config.toml
arch = "transformer"
model = "sound classifier"
dataset = "acted Russian speech (Dusha)"
train_examples = 26041
gain_aug_db = 10
n_mels = 64
hop_length = 160
input = "log_mel"
spec_augment = false
win_length = 400
targets = ["emotion"]
num_classes = 4
norm = "layernorm"
norm_position = "pre"
activation = "silu"
mlp_ratio = 2
head_dim = 64
fused_qkv = false
bias = "none"
qk_norm = true
parallel_block = false
inner_norm = false
moe = "top_k"
num_experts = 16
moe_every = 2
expert_mlp_ratio = 0.25
experts_per_token = 2
shared_expert = false
subsampling = 4
layers = 6
width = 256
positions = "learned"
pooling = "class_token"
loss = "cross_entropy"
head_dropout = 0.1
residual_init = "none"
optimizer = "adamw"
lr = 0.0014
beta1 = 0.9
beta2 = 0.999
eps = 1e-10
steps = 13400
batch_size = 128
epochs = 65.9
lr_schedule = "cosine"
final_lr_fraction = 0.05
warmup_steps = 670
weight_decay = 0.2
Rows from block 3 of a small sound classifier, named by matrix and row number. Rows with one number within an expert belong to one neuron, the router's apart. Each number is 128 + 32 x the weight over its row's rms, rounded and kept within 0 to 255. All counts start at 0. After the name is the row's rms in percent of the matrix's.
Before each expert's rows are labels from the 100 clips, of 14976, where the router gives the expert most weight on average: "top examples" is what is common among them. Only what is clearly more common there than usual is listed. The data: acted Russian speech (Dusha). In brackets: how many of the 100.
# router: router (model.blocks.3.mlp.router.weight, 16x256), inputs 86-171
# up: expert up (model.blocks.3.mlp.up, 16x64x256), inputs 86-171
# down: expert down (model.blocks.3.mlp.down, 16x256x64, transposed), outputs 86-171

# expert 3
top examples: emotion: angry (51)
router.3 096 [ 99 127 152 134 106 145 167 193  95 112 198 116  96 101 169 170 160 154 132 100 170  91 119 136  92 133 108 135  76 161 125  82 132  25  80 120 170 105 107 152  96 159  70 175 115 146 165  97 135 109  90 108 137  95  86 154 144 130 136 107  91 117 132 156  83 147  96 165 148 107 159  87 146 109 116 110 182 101 140 129 126 117 118  89 168 141]
up.27 105 [163  82 154 137  84 152 162 163 135 127 111 101 106 143 132 122 139 173 193 142 137 155 100 167 124  99 163 142 144 101 142  82 169  71 107 128 176 134 109 116  83 146 197 160 149 121  97 141 101 173  99  88 167 138 125 148 161 148 160 110 111 154 187 116  66  98 166  95 167 144 125 175 190 132  76 144 140  93 142  51 119 100 134 137  84 114]
down.27 109 [119 138 110 152  85  48 107 146 102 182 114 167 125 175 136 139  94 126 161  67 204 128 119 139 166 101 145 163 155  97 109 163 111 130 107 125 141 117 155 156 185  92 125 175 138 150 128 139  40  99 136 124 167 114 191 130 116  71 132  76 114 147 100 119 133 170 104  69  92 112 106 152 142 132 175  77 142 118 126 165 165 101 179 160 104 103]
up.28 103 [160  93 173 169 130  98 119 154 163 107 159 127  92  59 171  88 140 164 139 186 145 136  88 119 140 121 132 132 105 107 177  87 136 119 109  85 134 138 131 126 157 141 117 140 118 115 197 104 130 128 116 180 128  62 138 132 127 202 102 185 111 206 174 124 160 168 162 158 152 124 135 122 142 129 125 101 120 148 156 139 181 103 102 120  95 124]
down.28 100 [121 132 137  87 112  98  82 131 108 144 175 139 253  81 132  97  85  91 107 150 147 128 150 157 170 134 136 141 137 155 139 152 153 148 102 155 159 178 142 100 110 148 107 109 125 117 127 143  72 127 164 149 109 110 141  80 121 100 152 105 147  92 174 116 197 183 140 100 119 149 177 102  95  91  69 100  91 183 154 162 129 105  80  73 112 111]
up.29 090 [172 185  86  60 186  84 104 168 201 120 147 164 130 150 134 114 113 140  76 132 132  65 144 128 178 130  98 144 109 142 129 156 165 103 116 130 110 133 140 104 158  94  91 135 118  56 151 122 129 107 148 152 143 121 162 135 142 159  85 162 102 154 165 155 201 137 130 110  85 138 163  69 169 141 175  84 109 148 109 137 159 125 108  69  90 135]
down.29 090 [147  96 132  83 209 152 123 170 149 135 193 130 160 103 135 100 127 118 114 145 134 122 161 147 118 131 110  99 104 133 180 131 125 110  88 110 115 189 151  78 130 132  81 153 127 134 153  92 167  72 156 157  32 172  82  81 156 163  94 131 121  99 154 167 149 119 124 150 130 130 180 111  70  96  98 175 122 147 106  95  90 153  34 102 104 141]
up.30 079 [170 131 112 140  86 172 179 192 169  94 103 125 126 143 129  79 149 120 171 138 123 155 141 167 156 101 182 102 104  51 162  78 164  94 115 125 147 162  69 150  76 142 133 126  89 112 120 159 114 174 191 139 175 162 111 152  85 156 123 131 120 186 159 130  67 133 110 130 119 119 128  86 173 115 136 147 145 152 129  96 146 124 137 112 125 117]
down.30 083 [136 145 133 137  83  81  55  67 112 134 125 155 146 149 127 134 138 150  31 116 176 134 124  87 150 119 207 191 145 132 140 137 176 165 102 146 112  77 107 127 178 105 109 180 149  99 160 143  87 110 127 122  96 156 186 109 121 106 143 141 122  84  61 159 153 155 131 119  98  90 180 111 110 149 155 131 126  91 136 152 203 122 115 139 107 126]
up.31 101 [168 110 163 119 127 130  74 112 126 127 116 144  91 118 141  95 139 148 152 173 109 176  94 119 113 123 121 176 177 146 128 107 112 156 105  80 157  92 188  96 204 148 115 148 127 185 166 140 144 143 114 161 186  89 113 117 143 140 167 102 102 119 222 125 160 113 211 165 145 136 155 112 125 102  96  80 120 130 137 128 179  99 164 116 117 128]
down.31 089 [119 164 104 167 117 159 106 159 113 120 154  99 130 136 110  64 134 127 157 191 100  68 172 149 162 135 135 108  87 116 131 163 127  86 192 138 154 175 132 153 133 117 152  81 170  99 139 155 102  95 151 118  98 120 140  94 111 132 158 117 176 164 183 125 152 170 109  82 117 178 111 121 139 176 102 121 101 188 101 156 112 120 144  57 158 138]
up.32 100 [188 119 147 100 145 105  77 118 121 119 140 125 169 140 103  93  97 169  95 159  93 137 119 140 150 132 105 116 150 152 130  88 123 127  64 129 142 125 144  41 129 129 134 148  96 169 185 126 148 141 120 148 145 103 155 111 192 171 143 119 105 118 179  80 189  75 160 134 170 178 144 127  62 120 179 103 141  83 128 106 160  59 136 129  90 114]
down.32 088 [ 97 153 101 135 121 147  91 168  98  96  73 134 156 166 168  70 160 111 127 116 105  75 139 103 128 134 161 119 129 152 104 143 115  89 113 153 132 110 200 141  91  66 134  58 171 124  79 168  93 103 204 120  56 145 155 101 104 183 132  90 148  59 106 124 107 141 179  51 126 144 128  95 182  98  93 180 113 125 103 134  70 139  80 101 109 141]
up.33 106 [151  62 182 179 174 118 117 170 150  79 133 125  88  77 122 115 126 171 149 156 141 174  99 119 117 110 149 132 163  94 110  68 144 123  81 141 147 109 130 113 175 183 143 141 130 188 136 160 102 175  90 113 108  85 113 167 171 198 189 172 142 185 164  87 101 125 158 122 185 127 114 162 160  86  79 186 130 167 141 115 146  99 126 155 110 108]
down.33 101 [116 185 138 107  57  86  91 140 113 148 149 140 176 146 102 146  93 108 116 149 150  82 115 122 156 103 156 120 133  94 140 152 109 120 105 111 191 176 109 155 132 111 140 108 130 130 125 109  99 126 150 159 148 100 174  98 108  94 133  72 171 114 142 114 147 147 135 103 100 179 116 106 124  52 167 109 128 136 189 160 131  77 157 133 149 121]
up.34 113 [146  97 174 187 108 141 176 155 132 130 135 100  85 110 126 107 135 185 221 146 140 156  93 135  88 119 154 126 153  80 128  60 134  97  88 139 169 104 126  99  97 161 182 157 118 140 119 137 118 136 128 111 162  93 128 133 171 173 136 150 160 175 178  98  78 101 152 123 144 126 149 184 151 136  69 124 167 111 158  55 133  79 136 134 103 107]
down.34 118 [130 114 141 148  87  79  79 125 102 130 101 143 165 183 132 108 101 115 151 103 200 114 109 124 199  96 166 145 121 122 116 159 121 131 127 115 158 138 137 162 164 115 128 153 168 108 115 149  37 125 155 142 139 126 184 107 111  86 145  86 143 111 109 117 158 144 108  65  81 131  89 134 149 130 152  85 117 127 135 172 159 130 177 144 118 107]
up.35 094 [168 119 143 117 149 104  89 137 110 121 166 126 201  96  83 104 103 170  81 126  93 112 132 156 148 119 134 157 140 125 156 132  82 110  93 119  99 134 158  58 132  98 129 138 131 161 188 107 136 133 127 148  88  74 121 138 161 147 125 121 122 145 162  97 173 108 137 102 148 173 152  98  41  94 182 151 120  78 123  94 166  85 121 105 114  89]
down.35 093 [ 84 145  75  98 124 155 103  99 115 101  85 151 187 198 132 128 152 103  71 141  80 134 113 114 143  89 150 117 144 135 132 170 193 110 147 195 145  98 133  92 118  97 121 131 129 148 169 108 152 104 144  66  77 116 140  82 155 179 148 100 135 125 139 138 119 106 205  88 128 161 146 109 125 101 105  97 100 114 147 154 144 147 112 117  91 147]
up.36 085 [162 116 166 156 111  85 101 167 163 121 172 151 127  59 116 104 123 135 110 153 112 135 134 126 124  92  89  81  97 100 174 136 105 149 137 103 119 127 100 118 144 137  98  74 138 115 189 115  88 106 131 179  70  74 121 133 121 155 147 175 106 183 165 103 163 178  74 150 143 166 128 140 131 135 164 166 112 139 166 134 154 151  79 121 134 140]
down.36 090 [ 58 173 111  43 145 155 142 116 111  97 149 153 216 118 147 112 105  60  50 134  88 124 107 133 149 131 148 158 138 159 149 140 167 177 109 162 123 141 142  66  84 139 126  85 101  88 117  78 125 162 137 148 103 145 157 102 179 126 169 130 147 127 178 116 155 124 192 179 129 139 179 136 133  72 100 130 107 158 158 124 132 120 137 131 138 113]
up.37 115 [179 118 151 173 142 133 135 109 104 104 126 120 103 161 145 148 135  97 219 112 128 154 123 172 115 139 139 124 168 134  87 155 168 131  91 127 142  79 135 115 133 188 108 184 142 155  66 129 136 148  75  94 172 156 137 136 157  70 156 129 127 112 153 125  93 119 183 144 192 146  97 160 128 111  51 134  94 141  97 153 106 117 151 129 137 135]
down.37 134 [151 133 113 162  91 126 117 156 114 134 133  87  56 129 137 140 130 139 221 125 132  81 112 123 109 148 116 118 101  73 143 104 112 104 151 120 147 127 128 175 136 126 179 137 135 122 119 143  98 107 115  99 154 127 159 147 137 120 125 118 120 132 108 109  86 125  61 117 141 134  64 148 144 194 201 134 144 126 135 170 112 106 218 177 126 127]
up.38 096 [147  90 154 135 104 131 124 147 132 104 151 151 155  91 118  95  94 131  90 149 118 137 152 134 164  76 123  86 101  60 204 113  77 142 118 118 156 111  67 104 108  92 141  63 106 134 187 111  91 147 178 155  78  53 109 135 117 186 138 152 132 200 167 111 143 133 103 119 126 127 142 142 116 121 159 149 141 114 164  82 159 119 111 150 108 111]
down.38 098 [ 81 127 155  94 106 136 140 104 130 122 125 162 222 171 117 125 120 105  33 109  86 117 147 117 147 114 138 160 199 183  95 174 122 155  98 131 126 106 124  56 112 128 123 100 147 109 120 121 102 116 135 138  97 143 133 132 185 108 158 133 161 132 153 154 172 104 178 138 132 130 170 149 122  61  93  64  74 125 138 110 153 117  78 125 123 113]

# expert 12
top examples: emotion: sad (56)
router.12 092 [121 113 116 119 122 144 175 142 166 111 118 110 170 146 108 173 141  84  77 147 121 162 129 153 147 210 159 116 140 160 202 116  85  94 135 113 109 112 201 113 177 106 129 131 154 115 106 124 159 162 153 132  66  89  64 141  90 149 138  75 139 125 143 177 138 144 141 134 125 120  87 140 119 115 180 108  93 129 161 115 152 148 136 149 128 203]
up.27 090 [145 189 115 163 202 164 134 137 126 140 134 100 107 121 159  93 159 150 140 113 199 154 115  95 104 114 103 114 104 108 146 152  99  98 202 147 158 140  94 138  99 163 170  91  91 135 169 145  70 127 106 126 166 107 181 153 106 157 126 130  86 144  96 137 122 107  48 137 143 105  92 155 129  91 101 136 135 146 117 142 117  87 213 207 156 155]
down.27 087 [153  64 167 151 112  94 130 154 159 148 136 158 173 141 117 146 128 118 105 135  87 164 150 155 147 121 125 112 163 102 108 163  92 162 140  69  91 112 146 154 100 103 100 135 109  62 210 129  83 159 142 148  87 149 115 142  61 137 125 194  85 138 150 123 156 166 178 132 138 106 155  94 177  81 108 117  90 106 146 131 110 113  91  68 177  99]
up.28 094 [158 185 121 122 154 153 144 118 110 136 124  85  79 123 144 107 139 125 152 174 177 127 150  57  82 109 134 143 117  75 124 117  98 125 145 189 165 154 113 126  95 149 136 118  90 177 195 154 110 127 115 130 196 129 179 151  82 167  83 137  26 144 139 124 109  83  62 156  92 144 128 204 115 114 134 116 163 117 142 131 108 124 197 170 189 153]
down.28 099 [191  64 163 188 104  78 154 152 157 146 135 130 152 158 194 162 141 115 133  94 121 198  99 105 114 160 112  71 149  97 122 148 131 164 105 100 160 117 149 113 109 138 130 207  82 104 158 113 162 117 134 165 122 115 156 108  73 119 126 189 122 146 173 133 191 173 204 139 119 133 136 117 187 131 109 115 106 143 120 146 135 137  71 112 161 155]
up.29 062 [193 110 152 129 101 100  77 134 184  84  78 126 105 133 126 137 131 151 101 140 184 149 131 117 157 142 140  65 146 188 152  77 114 129 146 102  89 115  95  93 129 137 111 163 129 152 151 140 162 131 110 177  93 154 182 131 102 128 173 100 145 124 131 113 137 130 105 122 141 122 118  82  27 143  71 160 145 124 162  95 145 142 145 161 169 101]
down.29 069 [103 170  80 137 152 170 140 117 148 111  62  98 136 106 123  69 111 122 123 111 149 151  70  94 121 153 135  56 117 166 133 129 170  89  75 120 101 185 115 117 147  79 141 101 154  86 109 144 114 169 110 121 183  77 139 190 150 121 141 131  85 107 194 123 155  97 136 182 131 150  61 122 102 108  96  72 121 153 154 181 115  83 121  64 155 128]
up.30 088 [182  60 134  53 136 111  88 117 116  80 158 127 147 126  81 145 130 121 137 122  53 155 139 160 151 121  98 147 200 147 121 134 158 124 104 121  89 107 183  62 188  90  84 177 181 124  95 182 184 130 124 110 114 142 109 132 114  89 145 109 214  97 140 153 149 140 173 115  95 120 105  82  83 158 152 135 131 100 157 139 130 109  94  89  80 142]
down.30 086 [126 105 142 139 131  58 102 146 107 132 123 108 116 118 138 112 141  97 175 187 156  32 142  96 117 104  93 165  44 157 129  59 112 122 143 155 142 167 126 162  95 115 161 128 169 137 134 130 117 125  72 134 144 161 150 129 169 119  79  61  68 109 116 138  91 123  45 139 171 128 123 153 147 111  74 173 104 117  72 146  98  85 110 135 141  98]
up.31 108 [131 173 131 108 126 129 172  53 119 156 104 127  89  71 100  78 108  92 137 148 103  99 164 107 146  78 109 183 103 146 106 113 142 137 139 111 167 117 128 157 122 162 162 118 165 202 100 141 103 140 119 125 122 160 126 173 137 123  88 152 118 137 118 128 110  79  84  94 149 152 113 156  86 145  96 112 128 181 133  91  84 183 202 111 146 171]
down.31 117 [129  63  90 143 122 147 167 102 109 148 169 147 148 141 192 169 151 181 118 136 100 179 132 152  87 134 143  84 164  69 148 190 122 117 131 123 106 123 112 132 168 134 118 172  94 117 146 124 152  87 115 154 105 140 113 117 103 106  94 157  55 168 137 166  94 136 162 173 129 147 124  84 105  81 172 136 131 150 104 160 114 124 102 116 145 139]
up.32 058 [132  85 131 112 117  91 104 102 103 160 155  81  91  82  71 171 104  98 112 136  64 120 137 149 152  79 120 159 154 137  86 132 126 182 130  81  96 109 153 104 134 136 133 162 176 119  75 104 151 123 149  87  80 178  69 147 130 125 135 139 149 114 145 156 149 106 180 124 128 195 123  87 129 152 167 122 148 137 150 119 108 112  71  82  40 113]
down.32 067 [113 138  85 144 118 209  97 168  80 131 164 121  93 124 136 117 100 145 132 142 128  94 152 136 143  57 138 215  53 139 151 122 189 100 165 128 112 102 133 110 184 134 149  77 151 142 103 133 154 135 122 122  60 157  83 119 178 123 152 150 147 100 148 152 115 129  77  90 145  86 135 119  52 133 132 177  90 161 107 140 100 133 127 144 131 116]
up.33 082 [174  91 160 113 157 130 132 113 158  89 142 130 121 107  99 145 133 105 171 123  41 138 119 147 149  88 120 159 211 168  88 138 156 115 122  91  96 139 173  55 177 137 108 196 192 129  50 184 185 138 118  91 133 151  83 138 143  87 143 110 209  90 136 165 125 104 147  99 104 120 114 115 109 153 133  95 130 127 136 109 115 130  89 111  94 148]
down.33 084 [115 139 145 123 141 101 113 147 123 122 134 127  95 110 125 113 154 150 176 165 181 113 159 137 140 122 101 159  37 160 140  66 121 133 144 135 128 164  73 176 153 155 129  93 173 128 156 162 156 114 111 174 114 134  87 146 195 122  86 122  84  96 127 138 123 114  15 142 189 104 122  91 132 133 113 135 115 156  74 154 106  88 133 124 103 122]
up.34 112 [166 197 120  96 140 129 160 105 106 132 119 129  47  95 143 107 143 121 106 173 168 146 135  81  83  94 111 128 112  86 102 144 122  99 107 151 127 186 119 142  51 182 151 101 115 194 179 137 134 153 115 170 144 150 137 164 112 137 105 127  41 157 141 124  88 115  55 142  96 121 125 209 134 113 148 125 115 178 162 118 117 158 183 151 186 155]
down.34 109 [197  85 173 142 135  70 127 155 168 179 156 159 177 143 178 109 181 123 106  70 151 146  96 131 132 111 100  61 103  71 114 147 117 196 131 118  76 140 136 119 123 128 116 180 125  75 137 104 124  55 148 141  92  72 101 123  78  96 122 180 103 134 130 141 177 142 168 113 116 161 133  98 147  55 129 120  85 139 139 131 122 141  89 103  98 132]
up.35 107 [166 112 142  71 157 108 107 149 144 102 175 151 155 130 100 142 133  99 143 146  77 131 109 150 148 132  94 123 186 170 142 117 162 127  76  59  86 104 182  45 154 102  96 202 168  86  92 188 161 123 120 112 123 153 128 175  93  80 156  98 190  98 123 130 178 156 176 130  92 111 126  61 108 144 139 108 123 117 111 151 150 102 104  98  81 117]
down.35 088 [115 121  87 124 131 131  71 148  84 143 105 108 116 124 123  53 170 151 180 157 127  81 147 143 170 131 142 185  59 156 123  76 141 106 145 171 142 152  90 198 101 116 147 118 142 121  82 114 157 129  88  87 115 120 135 136 148 132  77  96 127 141  75 119  98 112  38 141 197 125 112 104 118 130  83 146 114 107  93 164 108 105 134 147  93 158]
up.36 127 [166 107 102 151 179 110 100 188 121 130 171 118 163 184 152 145 160 124 157 100 117 133  92 165 127 125 104  51 145  68 171 157 127 120 132 133  88  88 127 139 107  97 111 115 144  77 161 144 108 144 136 132 112 108 164 152 129 118 175  67 176 131 109 157 141 146 113 118 169 140 112  97 121 105 164 179 137 109 121 163 156  77 170 167 132 107]
down.36 105 [ 99 136 133 107 134  72 108 142 167 112 103 105 181 101  45 118 114  86 123 155  72  79 133 171 143  88 124 186 139 165  96 120 135 129 114 119 131 135 134  78 115 115 125 107 174 126  90 113 130 115 112 145  96 157 157 145 150 110 183 105 168 153 131 100 141  97  96  92 132 126 132 129 150 152  73 120 132 122 135  91 116 133 169  91 142  95]
up.37 100 [137 198  82 129 139 121 132  79 113 201 143 145 100 103 165  98 132  96  92 179 148  87 107  93  95  81  85 100  69  76 152 142 132 126 124 113 159 129  77 170  54 121 157  87 141 143 132 157  57 134 137 131 122 121 199 153 141 114  96 162  60 189  97 133 165 127 105 129 142 134 143 151 173  85 108 162 109 167 119 165  96 177 199 195 130 157]
down.37 095 [180  80 123 138 123  63 133 131 128 167 141 137 205 129 142 168 130 141 117 131 113 134 113 161 119 110 127  96 205 106 157 196 139 140  70 101  88  69  98  97 126 124 100 173  98 125 144 124 189  93 115 140 107 129 120 145  84 126 179 147 152 167 124 189 155 158 165 139 142 133 125 122 129  98 155 161 136 108 119 120  56 121  65 124 137 101]
up.38 106 [128  97 115  77 138 162 159  61 116 136 139  83  65  72  93 117 101  97 131 129  91 133 167  80 128  76 167 170 126 139 104 100 138 150 183  72 137 129  98  89 175 122 101 142 172 176 149 179 130  94 111 114 131 159 158 134 145 154 104 179 124 132 104 174  74  88 106 151 169 174 143 155  47  89 128 111 137 156 113 129  83 194 157 116 135 139]
down.38 115 [174 107 162 123 134  62 164 131  96 125 157 136 128 129 154 220 141 139 141 155 169 159 134 138 128 125  92  79 147  38 167 156 123 119 112 102 111  85  93 161 130 125 145 145 122 155 123 135 136 168 137 117 124 107 114 123 141 136  99 167  93 165 124 169 137 155 135 140 168 123 115 142 103 100 177 153 104 135 147 136 138 101 102 163 146 129]

# expert 13
top examples: emotion: positive (85)
router.13 182 [198 120  77  84 133 128 155  98 105 171 136 116 126 190 122 135 123 134 109 120 117 125 142 104 121 104 150 179 119 139 125  99 105 118 128 157 128  86 168  67 163  93 173 159 109 157  87 137  86  92 185 120 100 168 130 102 153 122 102 136 133 133  71 174 133  79 145  87 177 108 173 130 133 138 137 190 159 134 108  96 112 203 146  95  59  82]
up.27 119 [151 132 119  78 141 127 126 142  43 127 158 104 126 132 108 124 103 131  80 130  67 106 158 116 127 117 142 153 122 121 129 106 128 170 110 107 110 128 143  46 119 117 199 138  92 195  56 132 140 160  85 152  87 152  77 174 160 148 132 115 163 169 112 116 123  67 150 100 123 181 133 114  32 134 130 160 137 115 138 147 108 148 135 131  85 131]
down.27 104 [189 155 122 152  79 128 108 121 122 178 135  98  91  98 147  99  86  60 194 148 188 124 212 104  95 129 159 141  87 152 140 103 168 126 121 130 158 159 130 108 182  93 155  93 163  72 182 165 154 176 139 145 180 140  69 148 143 142 158 143  89 108 131 155 127 170 162 139 105 130  96 151 152 138 115 140 111 173 144 181 163 171 137 108 144  97]
up.28 114 [176 142 121 123 111  97 130 136 130 154 166 122 110 126 140 152  92  86 145 143 143 108 152 132 127 102 131 130 130  94 173  73 113 113 127  49 112  91 140 137 133 106 123 195 144 166 110 175 186 162 141 128 154 108 181 172  93 112 145 136  84 154  67 125 119  96 194 133 150 133 110 130  58 162 192 199 121 173 148 175 132 154 167 149 121 133]
down.28 102 [106 104 127  90 110 100 125 119 140 145 123 121 205 175 114 109 114 118 106 100 192 135 144 100 163  96 152 185 180  95  86 138 130 162  91 143 145  96 122  79 178 110 124 147 104 158  98 151  61 135 190 108  82  95 117 137 138 158 148 107  89  91 127 151 132 159 141  96  99 132 144 165 128  59 162 106 135 134 154 143 139 111 165 131  58  89]
up.29 077 [205 102 104 192 127  90 149 128 152 137 157 123 192 128 108 167 192 132 135 114 168 177 116 122 121 138 118 159 151 113 157 149  90  79 128 110  81 112 174 180 117 174  82 139 172 104 157  80 153 148 159 124  76  83 121 150  99  78  98 121 164 165  92 171  80 168 122 148 153 112 126  90 122 189 131 139 144  98 127 163 117 154 133 154 141 136]
down.29 097 [ 83 117 131 133 107  99 121 124 124 114 152 179 128 184 164 152 140 166 159 101 213 144 116 129 145 129 159 198 178  96 136 185 117 157 136 115  96 105 175 154 122 141 133 207 136 121 100  87  68 103 140 107 118 109 139 133 112  97 154 115 146 108  52 129 133 144 104 122 116  99 145 162 135  82 145 142 107 164 143 143 112 129 177 205 127 147]
up.30 110 [152 127 134 121 161 195  58 142 105 119 104 148  78 136 140 109 127 174 136 181 105 125 137 181 161 145 110  40 124 143  95  99 180 115 109 171 125 199  81 111 156 143 189 135  57 135 152 111 130  78  71  60 154 137 178  78 151 109 185 143 127 124 163 124 171 123 129  97 106 106 122 150 124  94 126 160 108 154 102 103 124  78  86 127 109 121]
down.30 096 [ 82 157 157 118 165 147 131 170 141  92 128 166 124 117 133 117 126 134 113 148 171 126 123 138 183 162  99 125 101 191 130 134 128 155 136 112 140 128 164 115  30 109 166  76 107  87 122  60  56 153 156 124 118  68 112 135 106 119 151  65 175 119 180 133 169 116 117  99 154 121 122  47 125 153  48  83 138 114 125  70 150  91 126 123 109 132]
up.31 112 [152 133 117 110 175 214  54 147 140  74 104 126  85 133  76 114 124 160 132 129  89 125 163 151 147 145 137  88 128 125  99  86 159 157 139 147 141 172 106  89 121 120 169  76  45 174 115 134 152 130  86 133 186 137  64 124 163 127 162 123  94  85 140 118 179  75 103  90 134 119 146 123  74  87 116 136 106 167 139 118 129  98  89 106  95 116]
down.31 106 [ 68 139 149 120 100 138 141 169 132 144 159 145 124  78 107 104 117 145  97 133 167 110 121 109 143 145  85 144  56 135 178  83 164 141 154 113 147 126 133 142 107  88 124 147 118  35 116 109 122  82 131 195  66 101 113 144 124 129  99 167 172 111  99 144 119 105 122 128 146 107 147  88 133 144  77 106  80 111 120 132 151 114 106  78  80 135]
up.32 143 [140 130 109 103 151 183  95 143  91  93 142 105  80 128 105 116 116 157 107 147  73 107 139 159 137 142 132 129 141 152  90 105 177 174 122 155 112 171 101  71 120 117 202 110  70 165  70 140 159 134  64 168 123 154  99 156 166 133 114 134 117 129 132 156 150  56 119 102 118 160 141  87  61 128 138 130 117 141 123 124  94 104  97 125  67 126]
down.32 126 [173 143 120 129  76 123 102 121 120 165 170 101  97  82 124 101 100  80 146 153 151  98 122 153 136 127 106  90  66 135 142  84 173 163 148 141 169 187 149 146 147 112 150  96 139  74 125 177 128 104 122 183 123 117  87 175 114 129 152 143 170 121 118 133 129 155 164 135 111 141  96 122 155 112  82 132  70 150 135 151 133 121 107 129 123 136]
up.33 053 [109  72 153 171 119 193 146 164 146 142 168 128  78 109 178 110 110 122 127 101 156 112 115 178 169  91 167 138 103 101 107 105 122 164 130 122 140 164  79 137 106 135 113 197 173  81 165 154 128 151 146 170 124 135 118 109 135 127 176 183 146 124 129 114  59 150 139 141 120 202 113 188 177 129 166 122 145 137 207 108 137 115 107 157 134 120]
down.33 066 [ 67  73 122  86 175 126 164  89 110 159 137 105 127 108 166 124 173 120 126 145  75 135 182 129 165 148  97 114 145  96 131 132 135 110 109 140 145  79 130 137 136 143 135 149 132 130 130  97 134 163  95 100 160 134 144 121 161  98 164 143 107 160 161 114 106 140 172 131 118 141  83  82  71 166 187  96 127 172  80 130  82  89 119  69  70  95]
up.34 092 [159 128 152 115 159 200  63 152 139 106  69 134  61 122 128 102 106 152 147 157 111 132 139 165 146 140 110  66 136 122 114 113 179 139  93 138 165 149  95 124 157 134 173 124  66 126 151 120 140  92 100  83 161 114 146  57 153 134 170 155 101  80 180 102 169 170 155 141 117 119 131 125 133  51 120 112 116 175 133 116 149  79  83 105 108 128]
down.34 091 [ 25 154 111 152 142 125 123 180 136 151 127 158 141 135  90 121 148 141  88 135  92 108 127 136 168 125 109 115  86 153 115 119 174 111 123 114 133 108 116 131  72  78 157  64  97 143 104  90  89  65 167 113  57 103 150 122 112 114 163 182 143 151 121 153 126  59 124 115 146 120 141  95 120 170  87 125 116 110  96 102 122 113 114  82 116 106]
up.35 074 [161 140 108 150 155 197 100 110 105 100 129 112  38 146 100 106  96 170 111 107  76 116 169 174 152 158 135  67 139 130  99  69 154 122 151 173 138 172  39  97 131 135 187 129  97 158 121 175 192 105  79 126 159 147 143  84 173 145 149 177  86 111 148 142 145  53 130  86 115 117 160 155  55 122 132 150 103 168  96  95 154 121  89 101  80 126]
down.35 081 [152 156 150 118 158  88 134  99  95  71 120  92 120 113 154 112 175 121 115  77 165 127 139  53 166 157 118  93  23 161 153 105 158 147 151 108 187  92 106 143  89  92 132 217 169 134 188 108 122 140 107 157  88  73 124 158 148 154 104 157 123 127 147 131 116 156 121 125 130  93 152 114 112 143 108 102 113  98 113 130 137 126 159 101 102 137]
up.36 066 [122 138 160 164 138  98 158 138 179 106 140 156 139  89 145 133 171 126 188 141 152 160  79 175  99 131  71 162 149 129 123 148 146 171 103  92 130 117  97 154  97 131 114 165 174 136 156 164 124 156 155 172 182  97  84 126  86  92  96  68 121  86 146 131 156 190 135 142 138 142  72 138 201  69 169  52 153 118 186 126 137 109  98 136 160 150]
down.36 076 [ 63  77 166 127 159 112 138 121 124 134 165 183 149 137 102 158 132 134 106 158  98 128 112 161 121 104 137 119 166 100 126  95 141 126 119 136 116  52 158 122 195 142 145 153  41 149  91 122 118 115 117  95  95  94 136 117 115 109  88 195 172 154  98 102 160  96 161  76 108 136 169  99 144 115 152 101  77 142 109 127 149 125  83 147  75  99]
up.37 067 [105 135 125 105 119 122 139 160  84 161 124 114  89 104 119  93  71  74  98 179 108  88 114 120 134  93 175 172  70 151 135  92 131 167 109  98 107 143 101  91 122  89 209 177  98 185 108 164 135 144 105 157 161 122 140 196 189 131  81 102 153 152 109 135  79 102 158 115 142 155 145 160 108  84 171 176 126 106 121 158  91 156 168 143 140 145]
down.37 071 [197 144 141  87  82 118 116 125 100 127 161  84  85 133 124 137 113  81 109 153  99  94 176 139 137 136 120  98 160  98 166  73 114 142  98 156 149 141  67  70 150 124 126  47 137 137 152 139 173 109 137  72 191 142 126 133 149 130 177 133 102  86 158 131 170 121 188 173  79 167 129 139 100 145 141 155  96 122 111 136 181 148  43  89 126  96]
up.38 127 [123 135 145 118 122 169 128 111 115 132 150 145  93  83 113  57 128 140 133 178 147 110 107 172 162 100 105  83  60 164  96 110 200 125 138 150 122 160  78 141  93 119 194 143  48 105 128 110 103 177 118 171 193  68 170 131 147 148  70 135 117 174 149 102 140 110  86 137 112 115 105 142 171 107 122 127 103 146 181 117 118 111 109 124 103 146]
down.38 118 [ 89 144 147 126 144 114  69 111 116 137 170 120 132 148 130 123  97  84 123 143 122  95 138 169 133 100 114  69 144 117 122 149 174 161  56 160 127 100 154  87 111 142 155 109  61 127  81 102 143 153  94 100  68 102 101 138 134 140 138 119 130  85 160 120 199 116 116  94 144 166 151  77 104 100  95  93  94 135 109 113 135 113  73 125  70 122]